From a checkpoint of a small image FSQ autoencoder: encoder widths [64, 128].
Rows from block 4 of the encoder of a small image FSQ autoencoder, named by matrix and row number. Rows with one number belong to one neuron. Each number is 128 + 24 x the weight over its row's rms, rounded and kept within 0 to 255. All counts start at 0. Numbers have three digits each. After the name is the row's rms in percent of the matrix's.
After each neuron's rows are labels from the 100 images, of 14976, where the neuron reaches its highest value: "responds to" is what is common among them; "colour at peak" is the nearest of a few named colours to the mean colour under the peak. Only what is clearly more common there than usual is listed. The data: microscope photos of single blood and bone marrow cells. In brackets: how many of the 100.
# fc1: MLP up (encoder.blocks.4.mlp.fc1.weight, 256x64), inputs 0-63
# fc2: MLP down (encoder.blocks.4.mlp.fc2.weight, 64x256, transposed), outputs 0-63

fc1.79 007:142105128164133126128138127125128145127130142123133132128142186128133126123129115129129127121128143162127127130148132107127131129146127144127128082128199123101162128126129123128135156125123255
fc2.79 005:128128128211128128114115158137140128135124128143006130089128124096126123140099128139130104075161124128129092126113126123144128125126136136128149140101117126153128128128158127129129127127128122
responds to: cell type: segmented neutrophil (41)
colour at peak: purple (90)

fc1.98 284:121132125156123130127123121136082093102027131124129125127128111132145129129127130124127146127128130110111129190103117140108121129129154127133028142153141132179121130134138122133124132115137128
fc2.98 266:130132127128161131124131139123128164137220123132079149127128127131123124143128131129127110143130126129138125130151136124127127115133119128127255118128122122106129125138129127102169117131129127
responds to: cell type: segmented neutrophil (64); smear: peripheral blood (63)
colour at peak: purple (76)

fc1.73 057:128103136134119127125128128121130127182124139124159119120132102128163117127090126130128133122131139109131124124176127129129174105126140231135121127104126200128191128117091106135132133129124145
fc2.73 036:125120126127126117120108155136129132033124132057122131128126122156130129130217123125149092128126145163132124129076142143127109165125117122112102143140132129130084147130125133149128128129139126
responds to: smear: peripheral blood (99)
colour at peak: pink (79)

fc1.24 007:128129116128140128139130112129117117140130135145139127127095071134127160129065101127129120105128123192128128129058120124128128136128129124243138133125131097129128142115131128110128128128128112
fc2.24 005:137128133124144146078136120126111136085128128128201047116130157127144186131120127149118127141128128151147136129135126160127111127129086128129163126147120128107158136167134116127139093126066128
responds to: cell type: segmented neutrophil (49)
colour at peak: pink (60)

fc1.243 096:151122129127131130120118127157146152143122199134129118128125129136138129124157125128126126129137130124130131114127000132127128127129122116133127122139124139104137144104116100122146154136137140
fc2.243 064:127121128125126094137125121113128128127134089124131137132128126142128124134124129127129152126132128140164097154126255133129129130127109128151125120131126150140119146110128124128096117114121123
responds to: cell type: segmented neutrophil (43)
colour at peak: purple (72)

fc1.56 006:086126165123129128128083140129130155114122113117129110134128067170066128122128128128128141099126128128123128113169124068128096139128145109156148128118179132178133156128162106116073127127127128
fc2.56 007:138127128096128099098127156127091119127128128138230108153114128188097061127128127097128133131129129134125141128120128147129126131129101121128096189148124080144145117121126128126127127143128129
responds to: smear: peripheral blood (86); cell type: eosinophil (25)
colour at peak: pink (64)

fc1.158 284:105064129129135140131069164162107149092062124172142129130128127228128128161130132127094131124083124113128131128127136120126118147129129128133106136125135124126153143124150130124128143126128139
fc2.158 347:111137138127128131130126128129156128131117125000128127128128126032088108131128116140127128146142121127128129124116128122127128097128130074128128124122125129128126124121128127089096128127143128
responds to: cell type: promyelocyte (26)
colour at peak: grey (58)

fc1.245 009:127132117157129128128128128187128131122116128035133128123129120155129090125134152129143124109122072127120128128127126117122125129179128130128141153105139195059102165128120128132128134128100146
fc2.245 006:137103126130126127108127152127078156127126131115064079134130128130098085131166168126187153133129118132069124128129129126128129133124181106101131135182137132095139132117129127120115180129135124
responds to: cell type: segmented neutrophil (46)
colour at peak: purple (74)

fc1.111 010:166129035188135112131112156146117128130134142128128121135115185133122126131115128140143124113113086137156128129103130107128128129136157122116126120127133120030130130118129162125125142150129133
fc2.111 007:125122114111141135123114156128129149180120153188114104132102134130160152150123123130126135077119130129108078128118141132213127120197128122127154128122128128162134177094134112129123134128128115
responds to: cell type: segmented neutrophil (44)
colour at peak: pink (70)

fc1.188 007:120085127195128144106127125105129130139132128147129128131131137128225108128096155173077124145110123133128131119133130128116118125135132153123085114124122116116165131173127181127132126128170124
fc2.188 006:113121138072125128199144129119130125155144129120130163128137145102124127128149129135138133134128131088112127129135128118128128161129138128112135147120121128125129145147127129120127041087156225
responds to: cell type: promyelocyte (28)
colour at peak: grey (59)

fc1.175 007:192126128140128128128141149107131124133048145132132121145133128131202128125090121111196128104160094148129119137144097094127174134110141126127102129162125118153155129128122106142134117130128134
fc2.175 005:120128130130148125041105170157139108114112128123168129132128128130128133135096134146153123126131148138129120130133120150130225130128127132125130099128095129128135128128124088143112128207123134
responds to: cell type: segmented neutrophil (42)
colour at peak: purple (73)

fc1.91 012:127134129144129119133124128130157128138123152128129112117139125119128163128129126126121127092150118116141133131142018135130128018130114187132161131131128141125118128098128128129117137129127126
fc2.91 005:133144147120125148143119119133140150133049125128117124107135171110127103129112122114151129120120063114167127155096122130088124124132116127085123106142106186122121109094201131129139129139154135
responds to: cell type: erythroblast (48)
colour at peak: blue (30)

fc1.242 008:127128124128130125158127131128131108129127151097138094131127221130123119125086128131130156107141131122102150133156138144132132061133127174134126128128129146165162110124128110139140146141135214
fc2.242 005:168069106128128132143108128122154130082152128158156099149101096124078104125107125128173147132127159130115129129128134153128127130125085127128120184129128128149131095089128127103127058117094123
responds to: cell type: lymphocyte (40)
colour at peak: pink (46)

fc1.150 008:129141128132130135135123129132131126139139109127122134100134158110134110127142214163128124116151027122141128130130177121127140075133121129204110127119121096151133137127135120129129118128129124
fc2.150 005:154116158113174148104146053137125113118128129129098130125133133126093082131131131151138123121132100130168097178125132128100114133078130129137124151112132130101094140165145130181160147128081142
responds to: cell type: segmented neutrophil (86); smear: peripheral blood (64)
colour at peak: purple (72)

fc1.54 023:122131128142130131139106127144124124132122118140131107125127126215137138127133130124129115127113027127113123129131128133130140087114169121106063129138119129074134147128129157089087128116129121
fc2.54 016:118142152092132138129127143132132152128112150152158109131121032107137136218126130099163136129150139127122114125128124130176125126098106116167126138127157108102124102144128139126125147164109130
responds to: cell type: segmented neutrophil (44)
colour at peak: purple (65)

fc1.23 008:127101125129113129121128135110129064121126127127093129131128128128136180128158143154124128128127132118130108133128039129127158084135130126074129123128128129165133157128118123127128124130220121
fc2.23 006:138124128134125125167080128110129091135105128134149146127111181145137109128130124123143129115132128132139108181129125129136121109126116131155128128071128125048133048128127151077127123163129147
responds to: cell type: segmented neutrophil (61); smear: peripheral blood (51)
colour at peak: purple (64)

fc1.131 064:127131127125119117128133140129122123117138125111155133123125126136125123130122189155138129122110108152121131129127151133156133128143130143121135000127126127141148128114129156124128165130128126
fc2.131 050:129146103119133125128104128116139144129145128141132129127136124128127130128123059120123152128154188131107119129130135140134108124112115128155114255126129113114124114134124128121094115132122149
responds to: smear: peripheral blood (61)
colour at peak: purple (96)

fc1.129 006:130130126128112123180130122218126077085112135130125128096124185129148169127127051127130111128133102116129127121092136118135178122126128132131125126116122108123164119127135136127128145134130157
fc2.129 006:149139124148131137122105121123129079095130129129095112128128151127105110131129155142141131139125127128128127128126118122131123116063126121129075220138129114083129121192128128129122054127128123
responds to: smear: peripheral blood (60)
colour at peak: white (100)

fc1.246 007:125140123127106075184161127045131128129121050138132094141170148121142128067127128120112127132147131130128115140108127127127121095129128123116146132125130123080115139150127131105118086123128131
fc2.246 005:141120139128107127108113128132132142130118127135136128106131118136126241106096083098115117141138130128130127081128137139138128135127156118130127134139129151161160135032119122131129103116119132
responds to: cell type: artefact (30)
colour at peak: purple (99)

fc1.181 128:126121196128149166129096153127128196127100164126127136126131106106127138110128128128113195124129148154134127053128129128090129089124065114135128128137125139149127106130121102127123129128129130
fc2.181 368:129121129128112220131216134127198064129045132132128165098126131106124130128128137128129128128131128128131125135138128128157129126128137137140129128117132119128128131137134127132121124128130128
responds to: smear: peripheral blood (58)
colour at peak: grey (85)

fc1.233 007:130144128127136172000124135172104122128113129135134148172123103137126097094128130112125126133112131094117114118159104121128125125132133132137126152128119166093140113126129119111104129129128125
fc2.233 007:130127124124128173119149130121128130129120142169132132126131066130126129153069145147129140125127178133107128128126130126154113108130129149101131136155129118204129211154134134138069129125117126
responds to: cell type: artefact (33)
colour at peak: pink (54)

fc1.41 201:121127128130115128128124125095128121125109131096130125128125116125130122127113130134148129147128059145099116132255122124128132152127127126133125128127119106086191133129133097128124131122134127
fc2.41 154:140120129131113129129125163154127141156129132107136114122122136165128138126145095120114128132147192132120135128014154132128121120136117128120127138112166133172059149131118132128129149160107123
responds to: smear: peripheral blood (94)
colour at peak: pink (92)

fc1.211 063:127129136135133134128125126140130129128128127137143113135109109131116134129255103130128128129109128124137144127129127111137115127129128128129129128135128128127135127119135069129129151130124137
fc2.211 042:116132129112133121150128146104129126132125125139125138137154133127128124173000128133128141125140135137129128122169145120145129128120127106131145117132122130167154149126121125130149122129128122
responds to: cell type: segmented neutrophil (42)
colour at peak: pink (51)

fc1.216 075:127133130128129131130133131122122123141138096132137135127130129123130134137128128108133120121125127133106128132127255127129129126128129145128133114128137134134132128131128128136112120128128125
fc2.216 053:123127123125127136126128160129123128125112165142128128136132115127130128129128137143121119141128130128126141133131000128131125123123131127128128128125125092125129126157128131153162154142140128
responds to: cell type: lymphocyte (35)
colour at peak: pink (80)

fc1.92 008:120126126128126150123081134125107147131098136158082125119122148136104128143204144133115139117139133111236127118142200098117125133133126129108096128128131117133127130144128128112126128126150124
fc2.92 006:131116140078127115123142111128120129194149127200128142123056158130129125126150138131131132096120128127148128129128138112126135116131130128098141130121141134195070121104112132124143131127121066
responds to: cell type: lymphocyte (34)
colour at peak: pink (87)

fc1.60 005:181099103162115109132128126128160099126131174152125132128123098127192094142144138127130128070132068140124107129102131071128127122125130122123176128128139146125126146134102113169170144133139128
fc2.60 006:106112125123132137128144138125121134128147144113133169128127128122120040130136149173125120168128114096129063129124110101129135123193109127128146140113145143117118158074132165120128088123165127
responds to: smear: peripheral blood (55)
colour at peak: white (94)

fc1.156 252:128130127127128136128078109125100129125150126128142120086128130126128126146125125144135119121130094137128048121137144128132128128128133127112116122129129127129130128127129154129131255139124130
fc2.156 233:130129135119124127122165171119173122092128132130133128127129126128133128104129130126128160128100127115122226134135129140119129128129146129143132126133137128130133133112128118129126001130119129
responds to: cell type: lymphocyte (35)
colour at peak: grey (53); purple (39)

fc1.247 010:152112128131124129127128128116107111159128151125111129129155157158137128107117130129128154121127000101121120125132132126128182137079128128109102131128111117138177128128090129128128128122127125
fc2.247 006:118139137128127110127159132138125123117137129137110173117129116096129132134129145126128122106182156128129120128145130105127129126127132136070128084130141127115107110129125230130072158123197129
responds to: cell type: lymphocyte (37)
colour at peak: pink (61)

fc1.200 007:125128128131111126135189112113132126107092101128173121148134140113173156056126149108128156159162113132027149126127143145133137128127126128116136130125134128080134124130132128128111153125129127
fc2.200 007:152128107193100130170128126116128124130127141114107163141115133128118128129015127128105125156131129097106134131129131124125128130105121130077126128122157163129129126120132128132135127084187134
responds to: cell type: artefact (25)
colour at peak: purple (92)

fc1.172 008:107116121128128128128133128155142162104127098125121143135189123130129128127147102130128130122125219128090134104115123126122128107128125120096132135127114244152130127122136128128125130095127128
fc2.172 006:126138136171125083137136137119129144137128128126129130128137128076129151128050111127121154129128189129123154109149131116130136120154150135176142203160135124128125131147136096137139190132127122
responds to: smear: peripheral blood (55); cell type: artefact (27); cell type: myeloblast (26)
colour at peak: purple (51)

fc1.72 006:134089115129136126109130129127145128129134128128128131146156163127172128141128180116116129160089121109119117076119126023078137136121150129122128128121123098075164121124128127148130126139097121
fc2.72 007:128143138119126105126136126114128149136129142142131131095127159083128204128098138131128122129129153129128089128144238136144139091127141165136165128123136156128089114134128125162128124128125101
responds to: cell type: promyelocyte (30)
colour at peak: pink (70)