Weights of a small image FSQ autoencoder: encoder widths [64, 128], 5500 steps.
Rows from block 3 of the encoder of a small image FSQ autoencoder, named by matrix and row number. Rows with one number within an expert belong to one neuron, the router's apart. Each number is 128 + 24 x the weight over its row's rms, rounded and kept within 0 to 255. All counts start at 0.
After each expert's rows are labels from the 100 images, of 14976, where the router gives the expert most weight on average: "patch colour" is the nearest of a few named colours to the mean colour under the peak; "responds to" is what is common among them. Only what is clearly more common there than usual is listed. The data: microscope photos of single blood and bone marrow cells.
# router: router (encoder.blocks.3.mlp.router.weight, 8x64, trained with AdamW), inputs 0-63
# up: expert up (encoder.blocks.3.mlp.up, 8x32x64), inputs 0-63
# down: expert down (encoder.blocks.3.mlp.down, 8x64x32, transposed), outputs 0-63

# expert 0
router.0 [147 116 101 148 128 121  83 127 133 155 113 120 132 179 158 132 130 137 144 126 130 130 112 140 120 109 104 152 164 127  76 114 116 110 147 147 141 153 147 129 131  59 167 129 166 156  98 134 159 137 167 123 120 131 142 119 113 124 141 103 118  80 187 144]
up.0 [148 127 128 130 157 105 106 129 122 125 125 124 103 189 178 128 129 131 126 210 136 138 102 106 128 187 136 128 115 118 123 123 128 143 128 128 155 123 124 143 107 111  67 127 125 128  46 116 137 131 127 115 126 136 140 129 124 103 110 143 126 127  88 138]
down.0 [131 146 125 189 112 132 181 132 105 128 129 102 125 144 111 154  83 122 103  82 127 167 127 149 126 133 128 121 138 117 126 179 128 112  95 129 130 179 127 160 174 129 130 140 126 131 132 131 144 127 102 198 131 131  97 127 181 128 100 128 135 129 128 129]
patch colour: pink
responds to: cell type: artefact

# expert 4
router.4 [119 100 122 128 169 115 122 125 176  96 149 133 137 111 161 130 114 120 104 145 109 170 131 118 144 114 114  98  97 169 202 118 135 133 132  77  91 136 110  93 170 155 108 133 110 155 151 106 118 119 100 127 109 115 126 124  89  99 136 123 110 107 120 108]
up.23 [121 125 151 123 128 165 151 128 250 117 127 100 155 121 122 117 138 141 131 137 125 126 126 125 127 119 120 174 142 134  96 101  87 118 120 155 131 128 128 127 155 131 127 140 119  55 136 119 115 146 125 127 137 126 146 129 132 127 125 106 150 160 127  97]
down.23 [122 132 129 127 128 116 128 136  98 185 124 127  95 128 111 109 138 128  47 114 135 199 131 136 136 105 125 138 129 135 161  87 171 129 129 119 139 110 122 129 120  93 125 103 141 195 132 123 129 126 161 126  75 128 128 140 152 128 101 142 126 123 146 135]
patch colour: brown; black
responds to: cell type: lymphocyte

# expert 7
router.7 [134 124 140 140 117 121 127 216 145 142 148 155 126 142  99 135 125 158  99 117 140 162 120 140 126 109  95 101 150 123 157 146 124  99 118 113 111 131 138 113 111 120 171  98 131 168 119 161 180 151 132  91 138 162 113 119  78 116 102 104 149 139 138 108]
up.24 [121 117 128 146 129 134 158 125 173 125 128 203 123 128 120 128 123 142 127 162 151 133  18 119 130 129 115 126 119 118 120 133 133 130 128 125 100 107 129 137 122 116 175 133 127 128 184 114 139 125 111 158 158 130 131  98  82 123 138 116 133 138 129 145]
down.24 [105 100 127 134 142 145 120 125 157 138 137  64 133 100 127 104  92 113 127 146 141 124 150 128 128 122 158 121 128 198 128 132 164  97 110 125 158 129 129 146 138 125 114 137 131 102 132 127 152 128 126  64 129 130 191 128 129 125  55 126 159 122 114 129]
patch colour: pink
responds to: cell type: artefact

# expert 6
router.6 [147 120 126 121 121 109 105 133 171 112 122 163 141 160 138 138 100 132 159 130 121 162 117 113 107 131 101 114 154 158 122 126 146 103 183 106  98 132 114 126 184  91 153  68 134 144 117 106 178 105 111 135 132 157 107 139 108 124 114  98 107 152 166 111]
up.0 [128  88 125 126 156 164 136 128 128 120 134 124 128 138 121 113 128 130 129  63 148 130 127 128 126 124 134 127 121 128 122 136  61 113 128  92 138 105  54 160 118 129 123 129 122 129 144 140 128 129 128 147 138 141 131 116 127 239 127 111 126 117 150 140]
down.0 [137 129 134 134 131 151 116 126 128 136  67 119 133 105 115 149  91 141 121 103 126 128 128 125 125 128 128 122 126 132 135 146 128  69  73 154 106 119 158 129 143 132 134 144 128 128   7 127 169 130 128 110 128 134 145 138 159 133 128 106 147 127 108 125]
patch colour: pink
responds to: cell type: artefact

# expert 5
router.5 [112 130 131 129 101 159 138 108  94 147 108 127 110 161 128 121 116 197 146 121 139 141  78 135 130 127 111  97 135 121  89 175 105 105  96 157 106  89 155 111 147 131 112 106  90 157  91 113 193 113 136 131 133 165 107 134 140 131 135 129 123 125 146 115]
up.0 [128 121 128 115 142 130 133 126 121 111 136 146 149 133 130 128 118 148 139 172 117 129  72 154 138 129 131 128 123 118 117 127 125 126 144  56 138 110 128 145 146 123 114 128 120 110 121  80 124 128 121 172 137 133 254 129 126 127 118 139 121 115 145 144]
down.0 [125 136 135 126 153 143 222 127 137 144  74 142 102 213 132 128 134 110 158  81 127 124 125 114 119 145 151 137 123 139 106 129 129 151 126 123 127 111 126 127 128  95  71 128 132 125 125 115 122 128 128 134 130 159 126 132 137 127 108  68 130 128 128 129]
patch colour: white
responds to: smear: peripheral blood

# expert 3
router.3 [133 107 142 149 148  94 103 125  97 124 204 130 142 115 144 175 133  77 113 113  79  95 118 126  99 123 108 152 131 155 167 141 114 131 169 130 137 144 133 132 176 156 122 136 153 133 133 113 111 133 134 138 156 104 148 134  99 133 125 110  93 115 169 138]
up.0 [157 131 173 134 128 140 149  91 136  93 143 129  62  98 127 127 131 135 178 122 129 118 141 114  92 127 127 110 139 163 138 119 121  82 128 158 130 113 139 128 129 128 114 130 128 128 145 137 128 129 160 129 139 176 107 127 116 141 129  43  71 122 138 137]
down.0 [129 185 120 138 136 142 128  95 160 134 121 124 160 103 128  96  84 126 115 124 125 140 125 123 178 119 131 127 120 131 134 166 118 202 128  67 109 131 104 142 133 128 125 141 104 115  69 129 139 106 129 129 110 118 106 141 166 117 128 158 168 128 129  93]
patch colour: blue
responds to: cell type: promyelocyte