{"model": "image FSQ autoencoder", "dataset": "microscope photos of single blood and bone marrow cells", "train_examples": 97085, "image_size": 32, "crop_scale_min": 1, "horizontal_flip": true, "translate": 0.06, "bottleneck": "fsq", "downsampling_factor": 4, "encoder_arch": "swin", "encoder_norm": "layernorm", "encoder_norm_position": "pre", "encoder_activation": "gelu_tanh", "encoder_mlp_ratio": 4, "encoder_head_dim": 16, "encoder_fused_qkv": true, "encoder_bias": "none", "encoder_qk_norm": false, "encoder_parallel_block": false, "encoder_inner_norm": false, "encoder_moe": "top_k", "encoder_num_experts": 8, "encoder_moe_every": 2, "encoder_expert_mlp_ratio": 0.5, "encoder_experts_per_token": 2, "encoder_shared_expert": true, "encoder_patch_size": [2, 2], "encoder_depths": [7, 7], "encoder_widths": [64, 128], "loss": "mse", "latent_channels": 5, "decoder_norm": "batchnorm", "decoder_activation": "silu", "decoder_widths": [48, 96, 192], "decoder_blocks_per_level": 2, "decoder_block": "basic", "decoder_dropout": 0.05, "decoder_attention": false, "decoder_upsampling": "nearest_conv", "levels": 7, "residual_init": "none", "optimizer": "soap", "beta2": 0.99, "learning_rate": 0.003, "beta1": 0.95, "shampoo_beta": 0.99, "eps": 1e-08, "precondition_frequency": 20, "max_precond_dim": 1536, "one_sided": false, "adamw_lr_other_params": 0.0025, "max_grad_norm": 0.5, "l1_shrink": 0.03, "max_steps": 5500, "batch_size": 128, "epochs": 7.3, "lr_schedule": "wsd_sqrt", "decay_fraction": 0.3, "final_lr_fraction": 0.01, "warmup_steps": 270, "weight_decay": 0.1, "adamw_weight_decay_other_params": 0.01}
Rows from block 5 of the encoder of a small image FSQ autoencoder, named by matrix and row number. Rows with one number within an expert belong to one neuron, the router's apart. Each number is 200 + 20 x the weight over its row's rms, rounded and kept within 0 to 999. All counts start at 0.
After each expert's rows are labels from the 100 images, of 14976, where the router gives the expert most weight on average: "responds to" is what is common among them; "colour at peak" is the nearest of a few named colours to the mean colour under the peak. Only what is clearly more common there than usual is listed. The data: microscope photos of single blood and bone marrow cells.
# router: router (encoder.blocks.5.mlp.router.weight, 8x64, trained with AdamW), inputs 0-63
# up: expert up (encoder.blocks.5.mlp.up, 8x32x64), inputs 0-63
# down: expert down (encoder.blocks.5.mlp.down, 8x64x32, transposed), outputs 0-63

# expert 0
router.0,195,223,198,197,192,186,220,160,134,206,204,195,200,204,185,244,246,238,245,202,189,203,198,194,189,200,204,189,193,179,144,211,228,188,220,206,218,197,223,176,190,202,220,193,194,198,206,192,204,190,211,207,196,227,188,212,202,203,214,182,179,182,195,187
up.0,182,167,200,200,190,188,218,199,250,194,197,200,197,141,203,206,205,201,200,158,168,198,197,214,195,203,203,199,200,218,198,201,212,215,203,199,225,198,213,200,201,150,232,216,194,198,219,156,182,158,196,193,180,217,195,201,206,161,200,213,201,217,243,211
down.0,200,197,188,200,205,202,130,185,202,200,216,193,225,269,200,205,194,197,190,219,246,202,205,203,207,184,198,203,198,193,217,199,210,212,199,197,182,224,167,203,200,208,190,178,200,203,189,210,200,239,201,209,197,173,232,213,191,204,188,204,176,160,155,200
up.1,200,219,216,199,204,190,200,198,193,210,200,208,209,247,205,202,208,186,205,199,198,243,198,216,212,199,200,191,203,232,217,183,213,191,194,110,199,232,182,197,233,149,203,192,185,170,203,200,203,167,199,200,183,196,226,173,201,194,200,177,200,193,192,204
down.1,197,215,180,201,209,263,204,209,201,188,154,198,200,191,196,183,189,172,198,200,200,202,244,200,200,210,170,200,202,194,207,192,145,155,220,247,202,200,188,202,153,227,195,208,200,195,219,180,197,190,208,209,228,214,206,198,225,203,179,194,208,200,205,196
responds to: smear: peripheral blood; cell type: lymphocyte
colour at peak: white

# expert 4
router.4,198,211,212,218,196,209,173,159,180,196,212,182,181,197,220,178,234,196,197,249,179,217,210,215,183,199,188,216,201,208,240,204,224,179,235,213,218,220,205,199,166,168,191,211,224,163,203,185,180,198,206,198,217,189,186,177,180,201,210,182,153,229,202,188
up.0,199,221,232,182,149,226,225,187,240,226,201,195,200,206,195,181,202,201,211,207,196,200,215,188,190,202,202,202,197,280,207,200,249,200,193,203,200,207,216,195,200,181,236,198,164,156,205,194,195,199,185,206,195,173,229,200,198,202,202,207,215,196,199,206
down.0,202,192,181,213,197,199,207,200,153,205,187,203,203,200,200,251,192,199,197,200,205,183,199,200,213,203,241,201,201,199,98,200,201,198,200,190,200,200,201,217,200,185,173,211,200,239,208,199,204,198,181,200,196,183,145,203,186,216,200,199,202,189,197,198
up.1,198,187,200,178,200,205,208,237,200,200,215,164,199,195,179,177,223,200,200,199,190,193,240,189,200,199,215,205,206,205,191,234,200,202,263,163,202,193,203,194,145,245,209,218,189,196,202,179,206,199,208,166,181,200,174,200,225,224,196,185,189,169,226,201
down.1,200,286,220,208,180,160,195,151,200,189,211,208,199,199,198,202,204,198,223,171,206,187,205,197,200,191,208,195,204,163,197,200,198,202,200,220,189,200,212,180,234,195,175,208,241,197,217,205,200,198,162,237,208,196,200,196,231,214,210,214,195,183,189,201
responds to: smear: peripheral blood; cell type: platelet
colour at peak: pink

# expert 6
router.6,195,220,198,199,214,150,197,219,172,195,247,203,202,206,192,254,236,228,247,184,201,201,230,209,195,213,197,217,194,174,183,206,214,203,213,220,229,223,208,185,154,200,207,197,220,191,187,209,212,214,204,213,222,200,191,215,201,212,187,187,171,205,171,183
up.0,197,210,198,244,202,198,211,231,182,177,192,195,201,149,193,167,184,197,196,233,200,210,207,147,181,197,199,200,229,189,187,201,198,198,207,195,170,199,162,204,202,253,200,201,202,196,198,185,202,200,200,215,200,201,194,209,201,199,227,272,202,191,199,201
down.0,205,191,199,169,205,182,210,193,259,195,203,265,188,208,208,218,230,199,199,184,199,191,185,202,199,200,176,201,173,195,178,197,214,206,207,200,203,200,220,200,198,206,192,219,200,233,198,203,195,205,195,201,191,216,187,205,186,220,174,119,190,207,213,236
up.1,201,200,293,200,204,206,200,218,176,198,213,234,200,234,205,197,200,204,202,257,200,200,178,191,199,208,199,193,200,161,195,201,202,180,218,223,200,200,200,198,227,202,185,224,173,194,204,191,201,193,200,200,203,199,200,192,196,198,184,201,199,262,196,199
down.1,213,208,102,198,192,161,192,199,216,198,201,209,200,195,200,163,202,195,200,175,206,241,197,192,234,183,200,213,201,200,215,181,210,214,200,181,200,199,195,200,199,200,244,200,205,200,200,220,203,207,205,221,198,210,203,191,200,256,203,202,212,175,192,200
responds to: cell type: artefact
colour at peak: grey; purple

# expert 5
router.5,207,203,192,198,234,183,204,212,193,232,208,153,189,191,192,171,220,221,191,240,200,241,205,181,185,210,230,219,190,198,227,205,196,172,215,221,182,211,183,180,211,167,147,213,235,177,208,194,203,222,182,208,216,194,178,200,199,194,203,182,193,233,188,178
up.0,252,164,176,197,187,200,200,203,217,218,203,196,209,154,199,228,209,204,199,202,201,188,241,180,200,200,197,219,204,241,185,202,192,200,203,199,185,196,184,209,197,213,199,199,211,200,206,148,200,200,207,246,216,186,151,220,156,179,199,191,200,170,215,200
down.0,204,191,243,200,200,194,194,204,195,201,200,178,196,198,199,190,209,182,205,194,205,249,190,292,200,204,205,198,200,170,197,199,201,203,210,148,197,199,224,180,192,202,207,202,206,203,207,195,199,199,196,201,173,196,234,208,228,255,198,200,215,203,181,204
up.1,238,198,203,192,200,206,203,218,173,194,193,200,196,191,216,232,204,231,201,205,221,144,220,166,200,200,196,223,177,198,200,209,206,202,202,208,149,206,189,201,132,196,195,190,166,200,218,183,214,225,201,199,217,197,204,200,146,200,171,199,204,200,200,200
down.1,171,200,227,185,192,177,195,199,199,207,202,168,226,169,166,195,201,187,203,201,203,248,181,259,220,200,200,187,249,182,184,196,196,194,177,198,239,226,219,200,224,177,202,220,221,200,170,203,188,187,177,190,201,204,211,206,210,196,220,203,225,183,199,227
responds to: cell type: artefact
colour at peak: grey

# expert 1
router.1,183,233,194,185,218,208,210,205,189,209,182,205,200,190,160,187,181,229,270,200,216,211,182,183,178,185,232,175,214,188,203,206,183,208,199,206,178,187,201,196,193,218,254,210,177,208,199,214,224,202,184,208,189,211,193,218,234,187,203,210,172,224,163,181
up.1,203,233,201,191,202,215,200,202,192,185,200,203,200,203,214,213,182,195,191,212,197,198,203,198,205,176,187,198,204,232,238,208,194,203,192,200,129,199,200,212,199,217,206,194,182,207,202,205,202,195,139,204,199,283,235,188,201,199,188,183,197,229,195,200
down.1,200,199,201,191,172,201,205,187,200,188,203,237,200,231,193,174,199,195,193,167,201,135,201,190,205,248,198,197,201,202,235,200,201,209,213,202,221,203,221,197,184,216,187,211,198,182,201,200,200,199,231,197,220,135,142,198,197,224,218,189,206,200,200,200
up.2,205,198,213,181,194,189,181,200,196,205,197,228,103,235,209,200,201,156,211,196,200,214,216,200,200,165,190,191,184,211,239,173,193,200,201,225,196,205,202,178,213,204,230,184,208,199,191,211,186,233,195,200,196,186,239,209,202,205,191,214,191,200,208,200
down.2,164,200,155,208,231,209,199,202,175,165,198,185,308,198,175,205,171,209,197,206,180,195,223,201,208,197,197,203,204,190,188,210,206,195,205,193,216,210,202,203,189,189,201,219,202,206,200,195,200,184,207,203,210,199,173,205,195,210,197,171,181,200,224,200
responds to: cell type: artefact
colour at peak: grey

# expert 3
router.3,197,208,230,188,212,199,189,219,233,178,214,191,192,175,196,161,202,221,269,192,206,186,195,181,190,212,196,174,210,187,241,216,196,224,185,194,201,226,189,173,189,197,206,194,213,194,199,220,208,218,156,204,209,200,197,216,203,194,163,211,177,218,153,186
up.0,191,207,200,196,198,200,201,222,229,197,189,214,126,183,196,186,222,217,200,233,200,234,199,208,199,200,201,186,206,191,192,208,256,205,180,202,219,200,181,206,203,195,195,200,144,218,208,203,209,200,206,194,184,184,201,198,200,154,168,197,201,201,250,200
down.0,202,213,197,202,200,201,200,191,202,203,203,185,205,210,200,200,198,200,202,191,196,133,190,200,200,187,195,206,201,195,224,200,210,187,189,200,200,202,195,236,219,200,139,221,201,200,200,197,200,207,157,173,119,201,202,193,198,204,221,206,251,197,173,216
up.1,200,207,205,199,205,239,204,200,200,216,197,176,199,200,155,230,229,178,192,212,201,198,197,200,207,210,224,220,203,193,184,200,206,199,218,201,157,208,193,221,207,164,200,220,223,200,127,202,207,178,220,187,184,193,167,205,193,200,260,185,201,180,194,199
down.1,204,156,201,203,106,198,200,201,224,205,194,201,196,191,196,200,205,217,203,204,205,231,208,199,196,157,187,220,190,186,209,204,194,218,222,205,189,154,198,180,162,207,211,208,213,200,258,205,206,201,201,200,219,202,200,201,205,179,187,200,193,203,202,197
responds to: cell type: artefact
colour at peak: pink

# expert 2
router.2,162,205,189,175,214,180,214,199,192,208,223,222,225,180,186,225,207,205,235,166,201,174,199,194,186,210,194,200,223,180,209,183,184,191,240,206,236,197,218,190,203,188,235,187,202,184,166,222,199,202,184,223,199,190,189,216,191,208,199,160,163,217,146,191
up.0,199,209,196,210,222,220,200,198,181,158,213,214,164,201,201,187,207,203,197,199,200,203,183,237,192,200,199,200,241,198,209,196,189,184,198,197,202,168,197,194,200,198,246,202,199,210,186,200,235,196,201,235,200,205,209,190,200,191,200,263,202,121,187,199
down.0,203,227,209,193,240,195,203,194,226,205,163,197,199,174,182,200,181,177,175,200,229,180,200,222,200,205,202,235,198,197,200,200,199,201,198,206,199,219,204,204,200,203,198,208,214,232,201,197,199,140,167,198,203,201,201,200,108,200,202,200,224,210,200,208
up.1,203,208,212,205,188,124,212,196,200,198,198,206,225,170,200,201,200,201,211,202,196,200,132,197,162,200,204,201,197,193,154,200,200,192,212,220,217,182,207,242,200,229,180,203,201,196,192,212,200,190,210,247,203,224,201,200,198,196,167,188,211,209,187,199
down.1,207,195,191,200,192,220,201,199,143,184,203,194,135,200,225,194,188,200,195,214,182,200,205,200,242,198,189,202,201,210,202,240,240,199,198,200,207,170,199,173,179,216,200,197,211,204,202,196,205,200,193,199,203,191,151,177,192,214,215,268,199,200,202,196
responds to: cell type: artefact
colour at peak: purple